Weights of a small multi-label audio tagger: 184686 training examples.
Rows from block 7, named by matrix and row number. Each number is 128 + 32 x the weight over its row's rms, rounded and kept within 0 to 255. All counts start at 0. Numbers have three digits each. After the name is the row's rms in percent of the matrix's.
# fc1: squeeze-excite reduce (model.blocks.7.se.fc1.weight, 36x576), inputs 116-231
fc1.0 179:057161091173144177091116124163092166138161127125148148161173189152135103203097154172138084125110168137143121165133174097130141115105117155128124127094133181169114098147118150148167183115113129165113118087099185135128144124146120202088126136148140130104073125064140177180171198146113171138157123185170132124187196152149172143120127177169144147120107
fc1.1 050:178138074130111095137103144093120098115116145046115087103119116178167113104045109100070077061101184134124165104164105142099109160122168101163071108137163084092111128104100040105113118134135128126104126111099055157106103069116147089136118090120127122118151126090089129092102081139101065134137108118124105099099114098134132084143072096112132095094092
fc1.2 045:160116125105120118141132061057153073080108148188163060088125053106095109155150086110150152143159117120086179144097179159116140097113100122133104089139097166097152136119103118111072102142086126116097155148097140082145138129138127083113083140120106119087121106124116130126111095106177060139126117126064120100093057155133052153155133144143074096095136
fc1.3 164:080162132045127139168138193142095104076090125155146177133123135100172173127132124148139140030167144122085152112132135152125150170183079171127154125054143115126128079137098123178090182138093069151117126119165113095127156099140141119184164138161186141167189115191132130123149107140131162134110130178139106148141098134167197139120126160110149113148055
fc1.4 112:156109103090109123106139150098079102103159095107088117152123062131143093105075102112136102096066088147142140121113144117108106116094089078108128110114129118141153091100158119150096134129087148072107105106110092127115126090098072090112109080092088110067096068129076157120056103128116152103146095125096123148124112102106115091097118102122103102105119
fc1.5 047:166149123096111143125112107146137108142119141086095093075047095154090080099139141131123115108082134144126159156132090100116141143110096116118129092077074107117208143153102122135090094061121117102087157120141135121157141135135107162153097138120094103076113139087056169158084091135127144175117055093120039135123143067124115121124097117134067159136107
fc1.6 050:149130126129132095138069140134079069098110087128091130103154075125068114151121121111129088141161158104100159111104098098105125103067114127126071172087123132068132124115099143108136049104121078141107127061110101098109093108087068143110129117120119100111090070066074097117156083101122099158112089108135101134119090134078122136150105124084115126140067
fc1.7 148:129148123132123132112111083131150151105093174148076113122134132113078082091225172107137130148108143131125090152115145110073074137124062152136165161169081144159144214075136163128118144097161166158142130114134156131135112140172177129115105200120120110137118148121104127129095161131134136173165121069117152114176152145074096189135093121128135158048134
fc1.8 048:117107146085124122119067136123115058131097111151101116110110115062069153060103082116102044106118158085140119133151145139187113152130177139120133091105134104156100087138096084145100080106078092142154103080139100109117098087162182133083140124097122138101075094032150137085131064105148114100128088100134167115134115053092129086146156090133113098113196
fc1.9 048:105114138167170129138142130113135138092107129116119121176054114139110110113135149119056143086129148114118154099137123106119123090118128122041151165120113095091174080115160135119127126107127167110116100142062120118181120131068109074073082142157101141198069114142132121087128111118077147070106084219117096079153119095063083050125143062105087107114135
fc1.10 057:131165086107099075109098070123078110126106146102140115039088107064134086149147139092095128101105100137061100068093100059172138139126099148118119106107172136093076073106153154100123073116087129103103098150133120149092126105103118096083101123114114124113078147122100125131158097083070136101132117120145131084141100093072101022085175153100093159084097
fc1.11 051:114079089157080096136138099120121128075120052052152090107124124150056111071076083088074107121129200154102138143081101100076144068122112114078115160124131122054108115096062074087135136115135100127095065077130154129070103101100167106099087173090078151113128139121161113106124112153080050120111104144111067125119085075068056133160133142107072094124170
fc1.12 045:129054174121116176093118155065112176162078141109145110114096174167108091143084039114122131100173110175125125101108108071131103131070152122069129159083099094066096101165104117095116141119126099092136144126176053177101092136107142099144136132110122116181093077149102060150134109117092179139117156158089149097114130170165129186160108096166073114139081
fc1.13 055:106100077134114083082099137095090098098140136106142097088124142119114135114195108109134091176122089108134132132093142133102127117104154121109082090071052052097131138108101098082130165105157145150128087164101124125118074091064069121084116168049136119103133106054106089095114132124130103122110143084048090143105140093163094148120141122120068126080090
fc1.14 083:102129091093111135071063090129103091124078088133124120103112101059113116132115110115127158154090103123162073133116122061103108132156089118143125119118091061081083112064078079159113120094141080092100108128074152109084123103120077117095135089114115110131124156129142110123150136113092120124128092118140115114121086101103105128091068144114094083079116
fc1.15 045:162140115139065121200105128146101108095164060152137185146103103079150112123070147130130136091144119091153092137167167101183111153082120103177148161134156080157175121143163080122113109133140088080103085102113088118089127100132152172124163122119086152104117085091153126135135095093133123148104124106098102145086118068148150060181121170150100069105128
fc1.16 057:103093124130107117135113100104129103078133130128119101199127090135073103182150091115120089136088109081095084106126086119179111073132146042095133133113142091080117083116097116119108106195127090083070092084052124131121146117107109094152072089158080086121065147101109115093115103110155085090121139094147102123107078121083148099105156082097081087124127
fc1.17 046:086141090063136149101152125094119105162138131127167062130126093116066130108121152117109140101083182150192137110132088128117150145098110150113160100138154106101135108098129158119067107147087155127068084049099086070161101060124108182129138108104080096074126060132124107096165158058118145120172134115094105121115082120123125128122148135145042174133166
fc1.18 050:199169124141052135066128090105126088108146108131120073132118109127091077111069122114179103112105202152106082101132110068140151092111156168116123109090067095085138146197176109161063102145120122106065040127122112134106107114154103104152104117086120091098109110103124143126117109110060133128168036119069119107077140102093100126141154090124074108094110
fc1.19 051:110111163129142094118088106125135125101169129176105081123184074115164140103090102161097079135120131132150132083094157144145141109116147089148105127083093093060086152175111140089111159105134097108078123085128127119136103155109102158109068108117066102112114032132089102120143141094124159093074110147099105107126076120149092146135107103103090144151103
fc1.20 163:129114166125145125148123180139066128131125086136127099098125170186184173083112130146070124126114130166113131155137131140145160110117189125166140114128164149113124062153117091117134148121106118147102104124163123080126151117113105130224136165135129145089151145156126095114151098126148162093131195116112086111107147125134140091097139093124115127137148
fc1.21 056:065131095118122126102092116099058070089111095147083080102110087151126145097175096091113081135177123055081126106118121128146069096097097100111141137173109096113129163114110069131125166131164057125120133120117078148112137129129131101171097093161116132095167118157070155088134097084132152132064162133142036099079122155121115138143068093104175138135111
fc1.22 179:206166095153187103117145187128115120146170111089126156180131150137155117168143168154133116133185102127172145127175152165118136117193133140175207120215054106115152149115165143204152127169118155109117148124151145175128088134129095127126112099103104137156140185187131167139066161114115155155164086131154132153144138120133099095171175111140157128162165
fc1.23 058:129091085159136088063102117116109116083121141139047087138113158090113070096118105132146075127135114090150151124122093072091104125097162115078125084160103109119100094131101165107099105164048171106165032085118076109102098076113096106151108096106159165067122116097137089117084106063093075132149129088113098121104134131104142153115110097117097144179123
fc1.24 056:113105147109113092142135114132122080104119117097168132159119143055065183109128124137113154114112116142089115066124085099113103079141138146119136141112130101144142106081102117136097123152089131115137071117062128114080109103128102064165108117088119059098138145129081155143135113139053159083085136137047108140143096154068140120125087082141132084140054
fc1.25 160:145077170159131085168124151106166138170160188182111123116113191138151101131125100088185172128137137130164176113146114174149126161074095096126072161144203133142187155158170166089151098175136168168174173125140090149186131140134181122073147106138163135114160112117167120107135090116119108131077143125121136152073100132144145137137156110123130141160166
fc1.26 099:105135096099056111101128097079110116073125085088080108136106085106124114130082138115085128095153118108107120129121118103121109096094126096128123136130102106102133070110115131136098125090089110118104098120102097094142128107091099102036091092106114072095119108134101117080057121091109127124132091123084092094114113075090109138100112084075119090102093
fc1.27 139:117121152165178108164165105079173104125125159150135136085134151129148093116153144165169145082109081089162155129210169176160157155060092142188142150172156118124123134170137125142187153143164148150168154111076148159173129139147174145068124109110153141166130172131097104141155121154127104130107162147195141139159098124154101153158165118148174131124175
fc1.28 145:090168124086124152147102138134091117090103113141121159136135080116125126151151139159146117009154120120077100078091131144103107137131050152073132127022099140094038076127103052195080168122101074112126102097122107115136135110138106136108139107136137137132143139150132151123145149152130167122130111162157139153145124130138111125079054176103143097118061
fc1.29 047:121163147112150150108031124144158056134143121114110076144117125118133131110150143086129123141139147057171101153131116155083145102095149100082146116116146101136119162120123135066071137145101109134075102108191101112100136160167103148126070144135110122152134092096098143083120097092152087163155192094140066068113100153088050154133131164193150101145138
fc1.30 164:154077120190122128090154155164131144118111077100150104140135189145131136089159168123146149134082128163163121137167110149147122126170180104155135155183110135121127124153162147065169122106167145142141137155158113180151154176102124120160126158158115119112107171145161099174104137134103137100180092122084120139130149146109161113115141078176122152103154
fc1.31 047:079039164094151136121139097127128144145115143123093105084108148091099211134135106073082140110118147145136101121106087061128074139192079102112123134149118101089109120114067160090154156100112132100110142148107140143144150122089095101100091208148110079134049113135158121137060084134112139105126139098091023130096095075135111131104126078111075113172127
fc1.32 047:120095118140089085193139152097130090114145125126138101096159077104121081089023114090086104154093173113102116149106107187124117116168096133048105089131140101143142117103096073038122101171102184109155111141146140114142072154132137049084077167061111087214166089144090163154079092118137124138131091092073145117106089111100120171147118129118113141135187
fc1.33 188:114126164085119159128144119130143166069120128136113113154155105073087122139169133124140117130170180143103110155105152168136110153178109170079161150054111139161116181036182107112085157150155108135098109122144102112097146127215134124114147206174131140188158105145140150095117177143125098132059128094100143169135121163112155215143133129150158182127124
fc1.34 044:078139164136122158154115142102121126125089140124134043133130137080107123108134193119111067133089083119150167080126027167092124129078122103075153124124122154105069100137101112069112153141129085093129156150113152074123101133062134089114121114129088072088140143143098118166123088124154119134064187090142116121085109132181063082160177098126044143122124
fc1.35 088:135138109107078135087120162107127125092174056059132110133116096111150108114088100149071115135069118115114116149099115132109139070126212140174132040121098123100150122103125100109130104136082075042101142104103150113126135125078084109124126094085080115120112122106125130093094113100108107117092121088084100107133126089116067101089134084103104030151134