python train.py --arch="efficientnet_v2" --dataset="single notes of musical instruments (NSynth)" --hop_length=160 --activation="silu" --expansion=6 --lr=0.0036 --shampoo_beta=0.95 --eps=1e-08 --ema_decay=0.995
Rows from block 3 of a small multi-label audio tagger, named by matrix and row number. Rows with one number belong to one channel. Each number is 128 + 24 x the weight over its row's rms, rounded and kept within 0 to 255. All counts start at 0. Numbers have three digits each.
After each channel's rows are labels from the 100 clips, of 14976, where the channel reaches its highest value: "responds to" is what is common among them; "band" is the frequency band that holds the peak. Only what is clearly more common there than usual is listed. The data: single notes of musical instruments (NSynth). In brackets: how many of the 100.
# convs0: expand 3x3 conv (model.blocks.3.convs.0.weight, 288x48x3x3, each kernel summed), inputs 0-47
# convs1: project pointwise conv (model.blocks.3.convs.1.weight, 48x288x1x1, transposed), outputs 0-47

convs0.78:139082164072119154092140105135117152127133162117137166140140151101108143114117099148132124173135087095116096113113142089132143147096152150136124
convs1.78:118158149162087083131115128112133114106094134132136093150159112128155140116152153088139159130093111111117136171102138100139075134122117141107174
responds to: synthetic (66); bass (63)
band: 500 to 1000 Hz (34)

convs0.86:106106123161089082150118111114120144132184128127127110158150141143094168141103136106117114083148117140160133140154125138141140142070085119108129
convs1.86:103157139095119166137130105100116135150123132144126141103123116148101128145146066174136107164136124126168097134155140191115104162142103112119122
responds to: octave 1 (89); pitch class C# (39); note: C#1 (37); note: D1 (31)
band: 0 to 250 Hz (100)

convs0.67:133127087121163089162107079109131180178154143137145127138139130112108135115144128117131106137177129133102142093196135132129130115127105137125147
convs1.67:124136129139157148119120136127152145132168130124171128133156120080142110129097104129127138161101129105119076149160177128183123125124087167106104
responds to: synthetic (61); octave 1 (56); bass (44); pitch class: D (25)
band: 0 to 250 Hz (80)

convs0.284:139120154106130119178088093121084184087083131120124083153135134127118129117159131113164140111131138104121138132178132138149101135100119127153128
convs1.284:124087090109145160156142117135114160141146112113133123131131161058144145082112121078129122162103093127122098130149150111146141153134127090125136
responds to: synthetic (63); bass (58); octave 7 (34)
band: 0 to 250 Hz (70)

convs0.227:158097092143117147117168139140071152111105101092140105104154136120123157138080184118142141142133108158113128121145089109147115142147113132145153
convs1.227:120091153112103141134122134123106175125067101138148129130184141107145127144139129172129119110126154145093084129112099117130167155104167120145128
responds to: synthetic (63); octave 7 (58); bass (48); pitch class: G (25)
band: 2000 to 4000 Hz (51)

convs0.204:156134111123139152134107132110137169107159122100188131113119115106114150110165167124156144145119115168145140129209102119128123136109110104140137
convs1.204:103094131151117169131113089135130159160115136134147082095113104152133125083099085171141088109126148117113122128076146123142106115139117110108113
responds to: synthetic (74); bass (64); octave 7 (34)
band: 0 to 250 Hz (45)

convs0.178:131109101111152099098091155124158120098147129133173126125130155092084150107176076142155132112156133114125131102083132129114090111123152127117120
convs1.178:111122130152108145091131101137079128092146130116123111157104119090141153114110147073160122129117076097127133146138178094118153119102147134110104
responds to: octave 7 (29)
band: 0 to 250 Hz (30)

convs0.43:104171088100177133098133133101096135165130142154096153112106142157176148132134137154172154155130087116125106134107125102131136136117116139156141
convs1.43:123138136151117146133173118143118129115171073129127090105168146116096121090114129135149155150138147122122143174119138122122157147112183111141078
responds to: bass (48); octave 1 (41); pitch class A (32); pitch class: F (29)
band: 0 to 250 Hz (94)

convs0.48:108089080120109151130151117116123175096141104106156101097109160136145135131107119117139143052120147130108129149132133091149123145109141093098135
convs1.48:104082111113118131166106086086074138104094128148146123129118116098099145127121099153127110125116146162144104068118133111114133139098104109140108
responds to: synthetic (63); bass (57); octave 1 (31); octave 0 (26)
band: 0 to 250 Hz (64)

convs0.281:140124108158097116098078094073146183135106140155120175131166134135101106124135124120153141137110135112087124162128119101116156128154119146127149
convs1.281:123109132160130126119122116142115148161135124079102107111139153149088092127149106169167129161157099124160110083160165133100079133122124131123144
responds to: octave 7 (62)
band: 2000 to 4000 Hz (61)

convs0.41:184119085135178110124132117093122197157121108122146118122157128125120122136121100126088120116117128129127135138161111140095102113143107101178110
convs1.41:128127118141137137122141131138168165145149112116202144112149119136131089089108147167118101150154155099135088089146158142128103144135124172127132
responds to: synthetic (61); bass (44); octave 7 (31)
band: 0 to 250 Hz (55)

convs0.99:101137094140116067085149120105146136138137164137137146157168113169108139165090106144127121153148128111088124109170124136111138155112133104105145
convs1.99:104133117129116125061123134157083134099138155151139151106126131153163106106146119154078097099139129123126128135163087155092156101132111131125100
responds to: bass (58); pitch class B (33); octave 0 (30)
band: 0 to 250 Hz (43)

convs0.246:184122124126164125126101141079107139185129171161141145132149108142140149140144139152168157136111111157136163111104145128116134154124098131130085
convs1.246:109091117122065131087169092101113147115126160155117143108122143123120109114088107104105154114141100128138112177113113145119109107148148159153103
responds to: octave 1 (75); pitch class C# (46); note: C#1 (42); note: D1 (25)
band: 0 to 250 Hz (90)

convs0.150:160136067109154158101122139121135113088147108108114142144141186163148147100124126129111133143116101108139115128096118066125144135166116152148123
convs1.150:090093166093126147112134117102133135166099108175149130137129124150093179143106137163134158172125149151159116112128146091117134141106120109116155
responds to: bass (48); pitch class C (32); octave 0 (29)
band: 0 to 250 Hz (47)

convs0.240:124122102111147152115134154119178130089142092139103164123114157126121120096160115114094116142138131122140140129131110163096108133112154205169125
convs1.240:106101151099122138126163142115124102132119164119149097150148133140125151109127090137115156117098125117157136184093127063084130123131142103092102
responds to: octave 1 (29)
band: 0 to 250 Hz (41)

convs0.143:134158132135173131131106120055146152096144121153146149151129094153129148101134088145141125128162120137084118146151114098088110140163106131116145
convs1.143:149141132129143170125139117091137144156160092103150125133138141099154152124144162137169154103143102127141161165176170135135160135120106125080146
responds to: synthetic (65); bass (58); octave 0 (48); pitch class: A (28)
band: 0 to 250 Hz (94)

convs0.223:100124135105129121115148095170122126113091095126157146103117142133132126121119135137163133183178127113133109093153103129162132163092135127191139
convs1.223:086105138118169136124094122139095154122129148165149132128120111131092113102128147128171125156084134126104107146099166123135160119071102103093128
responds to: octave 1 (45); pitch class E (38); octave 0 (36); note: E1 (32)
band: 0 to 250 Hz (86)

convs0.253:141143141086136179102153143123125116111161153112128153136118096164121152128105123092162123123145128160139101142143136113164122105142053102155138
convs1.253:136113154137116149115128110111162132137106137108143098117114085143139107126146099177095152139133160156102137142107131093107144166112177082132082
responds to: synthetic (68); octave 0 (53); bass (53); octave 1 (41)
band: 0 to 250 Hz (97)

convs0.74:131110088136145153142117148101120087134175149141135138151145113108093145095142122112154145085153142165111152159148166112094146088136101144099136
convs1.74:121116151129101148123164086131106107115107104123123098148111145091082127107112072135129147127067131107095124129121152084138115148164153133121110
responds to: octave 1 (68); bass (53); pitch class D (33); note: D1 (30)
band: 0 to 250 Hz (73)

convs0.228:127104096106067108105116075143149118104103161144151167136110158161096141113142124139127137153107116154111161123120105143117138166112123101166141
convs1.228:131143091133080096147080148076091120122129129111104121121129121140144115153106146102162093149159133146148084094150142093124107145120111098146125
responds to: octave 1 (35); pitch class C (25)
band: 0 to 250 Hz (47)

convs0.2:134158120141084141110093124100142106110133156145129171125135099123085159122115145131141170121124133159152152142113113139142154185115094071133148
convs1.2:142113104139158118161115146107145128145102150135070137086108110122126093103108080136135125137144119148133148098135163120115078122126099075142097
responds to: synthetic (64); bass (62); octave 1 (30)
band: 0 to 250 Hz (39)

convs0.50:155114165154129135087150126107129122116150129113117113124124145145176123086139092160138123168097095077126100129121151079155110146123155163117117
convs1.50:098089132095081137101094108092121154125129124132134163128167127140128133140159139120108121093156101107161164156136147123128125106116115135070169
responds to: bass (67); octave 1 (56); octave 0 (36); pitch class: C (28)
band: 0 to 250 Hz (98)

convs0.146:083136098142137129134136117141161132084060122143121160105127125143085112133180133091126142125160143102145150124134071120112137127096140128115120
convs1.146:155158114180096149119142169109111110114162131100134160153099083142136131124121124110126122161167127104101115132116124087095119089147095156145141
responds to: bass (48)
band: 0 to 250 Hz (62)

convs0.217:099115174143101082138110069165130125117157099133165104148148142115124101151153126141129103111150111105106145147104145109144145120155150092088129
convs1.217:142108140082112158125114127149120107149129181158114138106112091127155107125150115128166137150118082125158109148150106087097114092134089150094129
responds to: octave 1 (72); instrument family: bass (57); pitch class C# (39); note: C#1 (37)
band: 0 to 250 Hz (84)

convs0.287:136151165162114081115145090128108127134086107169142117144141136164104129151174068119131103117141139140115147122127121131083114123092121126160151
convs1.287:107128120080149160114060133111114114155139138108129131120144158128110115115132127116134174157165087089128104121157105083121123091146112144127105
responds to: octave 7 (66); pitch class B (28); note: B7 (25)
band: 2000 to 4000 Hz (51)

convs0.107:116138112116089122112133098125166132098151128146116135129139122107125125096194106110130095161148129133132106147133123074129079140125149159100181
convs1.107:145135083139114151119138166148136135096141126113109125124128117106186108108157141125111149114105076094186109174121144120134170128155137143108126
responds to: synthetic (75); bass (68); octave 4 (59)
band: 0 to 250 Hz (93)

convs0.153:139095104133131135116138116116120064116171159101126123133160125117120134133127141141097120116174101142109138200127141138108124119156103135066129
convs1.153:129078105094103110130125128086114105175134148161157073135149136113127115112138094142097117136108130116158136108157153128172149103101158114116145
responds to: bass (68); octave 1 (56); note: C1 (28); octave 0 (27)
band: 0 to 250 Hz (90)

convs0.270:126121123128110081185144121124150139095187112125143141133135104127113172126127131136104083122123083132118123160094135129147149093111129075114140
convs1.270:142158154104115147156108118151163139152121148164148131132116100155156152139136097150102110132124097107151135165126099131092106134129077115063109
responds to: octave 1 (66); instrument family: bass (62); pitch class C# (43); note: C#1 (39)
band: 0 to 250 Hz (93)

convs0.161:127156173169156119089127186132086142192096127138106111120113159151129132163117122135133124175121113112112126100117133118118123093134139135138148
convs1.161:147096161076108123104166112101136130096094138146116106163180125127124119108168120121101147134166127117139111160163106129108150110156152095133135
responds to: octave 1 (72); pitch class E (46); note: E1 (40); pitch class F (31)
band: 0 to 250 Hz (83)

convs0.106:108114101140136146108151142079109128134113148142135165109111154126139069141101114156112123165112160094109089138146146142088140140135134093133179
convs1.106:093065109150134117121124096126142128107104080068111097101140140113109099130109141116109122147157138118111135101124172153113108122128107159163118
responds to: octave 7 (53)
band: 2000 to 4000 Hz (53)

convs0.275:135113125153144105158145125110133143104123151140100122149128128114157162182137089122085064127141105169132151156135114163142157094155109128107123
convs1.275:088107131109132138109106133133137149165133121137151111117137113129116097112128103169084145155150108060144135162134116150076083106125130148100145
responds to: bass (66); octave 1 (43); pitch class C# (26)
band: 0 to 250 Hz (64)

convs0.203:129147140139092119107126105121130137168155131166095094171110077139137113105100092121146158135125117148124127074138137162095124129121119116161176
convs1.203:134079109078114119160116089136114143168128122120133135122122171129128090109171128119119115082159130092125127183155136135142102113144112107119099
responds to: octave 7 (28)
band: 500 to 1000 Hz (30)

convs0.195:104169102147100105123097094141123167098145119157176118129145091122118154112185111136131119113100116132125119144152102117173116138082128133143157
convs1.195:100110100121145180132151156147165133153136165096133137160139142101146127114139112109163137140108087105145120176107076108120124132127111111090102
responds to: synthetic (75); bass (68)
band: 0 to 250 Hz (62)

convs0.199:107132142125109130144055153090117168118137127078111134089129093124130164122148150101152139121095124126117123114161110137126123161086110095130108
convs1.199:078079147119129157145126108108149122128111114125156093119082120109123131086139085136142117107155138137134115100084139122137133133157110079119080
responds to: synthetic (64); bass (60); octave 7 (44)
band: 0 to 250 Hz (48)

convs0.38:128171119145130155067149110138141139127101123123109168103130160119134129112136102124115136203135102120128105135110104086119152146110165166113134
convs1.38:118110134136067072148123150109145158141095140138098119135156102170097144109127130101130123127136113126165169130140126112083112107131095142107166
responds to: octave 7 (38)
band: 0 to 250 Hz (31)

convs0.137:161145202099121123104132125144104103141119118161173171099134113151119150105151110133109124172120114132111122123123134128094153103137128129187132
convs1.137:142111159131164147149063112141129152156136176156144122119121113143130140115129108163113176115144106123094135155103107111143087110119165095118152
responds to: octave 1 (91); pitch class E (40); note: E1 (40)
band: 0 to 250 Hz (92)

convs0.103:149133112135160103119110149074100129171115153174113163145095104183117108118093097117120161125149136128123118103093107153100123121100132134116135
convs1.103:103114116130115135110128137086080096083158119125139133123157152090134114113123136176090171139162123094134133132126119113092130146178145154157118
responds to: octave 1 (48); bass (48); pitch class C (34); pitch class: C# (25)
band: 0 to 250 Hz (64)

convs0.225:118148087163103117090076112126121149144133129167118113180133113112123171112116150145133143134129179163130129110100139115101125173145090117124139
convs1.225:149139146094096184147164117115116133133146106129092144094122154161104113086138107138135118098137095093122106142118170122127127075116140139119090
responds to: octave 7 (28)
band: 2000 to 4000 Hz (52)

convs0.45:148122063120137169102107136110146128107123138088122145129110132124137113116178129126136153158146138094141137118122137073099119115127128170170082
convs1.45:077117156088086108080170137124123137118116115135107128175121126124134157139106132126131116117123140130130113125081140080117144154105147161083157
responds to: octave 1 (44); mallet (35)
band: 0 to 250 Hz (51)

convs0.85:171127098145123145110152158121143169070141113113120151128138103133138176112118107139128119131127103113156112155090160106126121158143131115197141
convs1.85:112138167103127128137131141087133149120126141123167124163131057171105153166129162154107142104132111115140115129120119100089120133093110096100151
responds to: synthetic (78); bass (75); octave 7 (37)
band: 0 to 250 Hz (81)

convs0.266:107104097175088116127128120145179094096129114153170142121129118106085143131099086116174174114136127134130107102090124108124148127132116119137129
convs1.266:114114136147089107123143110106111129124154139138148151160097118144122141129157129110179101089215114125128095130127164099130115113113109149124102
responds to: octave 6 (32); octave 7 (29)
band: 2000 to 4000 Hz (54)

convs0.149:107140102142160137135080111069152149143093105115095120149101100151141101134164109146124121107158155149106133156159153081132105140145138150122124
convs1.149:126107095114109156095135119092126144132139142101103090115166129147120105068115086135125104142124113089144128111151112120063132152165148139125142
responds to: bass (67); octave 0 (52); pitch class: B (37); note: B0 (35)
band: 0 to 250 Hz (85)

convs0.216:122105136123157132099141138127106127166116155138113104177111167134168132144097096133137110144166113081114108103134131157093119118099141136154187
convs1.216:056108109116172107112124108120167148123126094120159147148187142142142115123108138139114138170137132112161102121132170124123129153102150154128142
responds to: octave 7 (67)
band: 2000 to 4000 Hz (71)

convs0.125:163072119107135130129169122089125126108132162121152129109152121117103132077131144172109091135161114140086126148150118140105159116162131122097156
convs1.125:111126133113120142152124148127103080148142164146174103143146093113197113122143099140089142110085137168132104126141126125134153114166132129097123
responds to: octave 6 (37)
band: 1000 to 2000 Hz (39)

convs0.95:138075098129149110116148107128141097115160121132149123108127185098119173124134149136130136104158126104112148120132137141130115112094165081110187
convs1.95:057070133143140136119091116104151139136122133115114143121143105132130103133088119108116125173109110085131105136121173122144093148120109148094108
responds to: octave 7 (34); octave 6 (33); mallet (30); pitch class B (27)
band: 2000 to 4000 Hz (51)

convs0.171:085137165128126095099115113144104126123078146156116163084146127128092118123153187131105107122136123112134169101121141127123153128120083130096101
convs1.171:137157117146162166130139117131140128114114129106110088107108068123099094129121087134141108142105133106088138098095143138123112068125155126093106
responds to: octave 1 (64); bass (61); note: C1 (27); note: C#1 (27)
band: 0 to 250 Hz (92)

convs0.180:106131108099133141121132138139140175124131104095182153096168111118094121087165108142103088129110116144087114119165154101124124141134106119094147
convs1.180:108118158163142150104121111151138150099133157122135085171168076097167130115153107135151161093118124144105085143096127114137129158136122107123122
responds to: synthetic (64); bass (59); octave 0 (30)
band: 0 to 250 Hz (53)

convs0.54:118119133175140092139123167096089140123146115172123138159116128095139174137098131123120114151101071140105098144128130157122130120126143071149133
convs1.54:084144128106123117165169113116151087136110116135144103073152096120167126109127089125125118151145105122139135133159146163135126183124094146154119
responds to: octave 1 (67); pitch class C# (39); note: C#1 (38); octave 0 (27)
band: 0 to 250 Hz (98)

convs0.37:168091105126114129107114150106125134132155157137179120114150100119094105090104103173145143104124175150137135121129148145123117067157127127115149
convs1.37:128108129097115121146151126072112156108119151128117095162137095097173103134157102124096170099136096138111102137151108091156113136119160153140122
responds to: octave 7 (39)
band: 2000 to 4000 Hz (54)

convs0.189:141103162110133126096138148131124095096096130137116166150161117164159167131136102127124124198123108158164126116160091113132132137126119136172144
convs1.189:142121092146119174111083164148168093152095144152152104151125121173169113112140143156123140099130134133135110152109103105115111121094148167132118
responds to: octave 7 (30); mallet (30); octave 6 (30)
band: 4000 to 8000 Hz (53)

convs0.57:121113122114135127136159122134148112158147127097121159127104191122122136137101139176114084147148073069111126109117150136133146147136176141123142
convs1.57:155114172145089097124142104079146112100129125161132102109154111116184119118167124117114122183081136108132158125142155146142110131120134144114119
responds to: octave 1 (94); pitch class D (40); note: D1 (39); pitch class: D# (33)
band: 0 to 250 Hz (100)

convs0.26:121102099110146108172152126121125142100174093123143140106111151130113153119135150163100102119154076108114127106117087143102130171098168128114103
convs1.26:094101131133112137106115150095129077102132126153129123112145077109149095131145108138127110135128161129166126106108108153085151113110087127158072
responds to: synthetic (67); bass (46); octave 7 (36)
band: 0 to 250 Hz (50)

convs0.49:141130136162113125090150108134110170153093139133098137100147151118163121100065128099147121182118121137115096136121078144147148123127139124131166
convs1.49:129087122110116110187135115125109124164108146107094116156146157087146144161161166130120135126130141178093133123121147090124152140086141141118153
responds to: octave 1 (32); octave 7 (28)
band: 0 to 250 Hz (36)

convs0.104:117182112101152158119140153088150134105148120133189176116105121099123154114134152120090095142110106101117128125143129151103142144081119105125133
convs1.104:110141178125155113122127169097199140150113120130151132135160124160095184148117129152136126126120152138159141152104139168150138128111107126111106
responds to: octave 1 (54); bass (45); pitch class F (26)
band: 0 to 250 Hz (91)

convs0.89:072139141097081136098121106140109162110143116126143138111151110113085134118164137118135097078097123121128111156146119141174110166123119091141112
convs1.89:105129162142175169161116141108152157116125145095125110125124071124115140119132119139125148115118117100100102111091133089111102133113125062136096
responds to: synthetic (62); bass (50); octave 7 (28)
band: 0 to 250 Hz (63)

convs0.214:136120122115130161135151119125087150117124130108113088132154162099160135123059160099143125119162144142121128153154070114128129127109101108135175
convs1.214:096100147097109127169139110106103159093077130127129103135147151092125146120134153154133148106098156152127082101124150124124170136098168114113147
responds to: octave 7 (61)
band: 2000 to 4000 Hz (60)

convs0.131:131132102128109125168106124108141125054151121121126135097105096121079178125119151127143134109130116143129147160121115123123160140126071094159110
convs1.131:168124145112110159166147097086129125131176122109133136124105114196146149090142099143108132133115155160134096121105143108150127090151139114106118
responds to: synthetic (67); bass (60); octave 7 (27)
band: 0 to 250 Hz (63)

convs0.82:124137127117093102110114101116150114102137143176138140160131155107091114108105101122149164162159129177130131186113111132120132169120132152123170
convs1.82:131134086133080119160152133109105121147108134137088137104131115161126121105112102102134126163117072105129117147171164118088108135157079135138127
responds to: bass (57); octave 1 (31); octave 7 (25)
band: 0 to 250 Hz (47)

convs0.265:155118153132166157160158125102083110132084150154119107090146125139157143125127104134085138137120077146118148136125109149085128086124140156135158
convs1.265:144092092094100162170155092108117116145110175135155089144151152098135131106112104123154151120127116132132136170171125114096126125145091133137146
responds to: octave 1 (74); pitch class E (27); note: E1 (25)
band: 0 to 250 Hz (82)

convs0.98:139132097130140156099139089099109158206172131159117113171146130110167179137124134143115131137139110117131122152149134138116131136154105117138159
convs1.98:119094124110109074158164104131143103128133117158138105112125137085115094080129150133123147131144135118129155160175154147095104165141089138150136
responds to: synthetic (63)
band: 0 to 250 Hz (40); 250 to 500 Hz (28)

convs0.222:132115138078103145114106185131089097093109162145125128137107122104106087122164132102123140151138183150167126103113102115120149110114115120116106
convs1.222:141136163121131144121161167100114140129126123133136074110136110139144149104165145152068125124131144075149144156104141155151118110154171093136135
responds to: bass (50); octave 0 (30); pitch class C (25)
band: 0 to 250 Hz (45)

convs0.167:154114103133162124115089124135107138124130174118147113173150153088078152090116106110155111143138152118115128128096168071103131110135119121126108
convs1.167:134153175151113129126186081100117130118113114129128139156152128093145108106137094100123151125092113099084124137110155097140102128127142178119152
responds to: octave 1 (54); instrument family: bass (51); pitch class C# (35); note: C#1 (31)
band: 0 to 250 Hz (63)

convs0.88:194152072099097150127105157148117098111078134108111143146127113119149123094136131142126118179113133121139129141117124103129138111085116136152095
convs1.88:121118134073079121153146146120129151151104134135114134152145133169103155127078145114083092086148122110176104121110110147131141128134165135113138
responds to: synthetic (64); bass (55)
band: 0 to 250 Hz (43)

convs0.33:135110107083080142103124124138136145134090136135127172113113149143150159102119124125132163205120131130148092126158105117141121154124135162169135
convs1.33:138097133107094087174088124121146128143117154147112126173129121142106123132138143110145109077119123155134156072083141137123127128080112107101140
responds to: octave 1 (87); pitch class E (51); note: E1 (47); pitch class: F (39)
band: 0 to 250 Hz (100)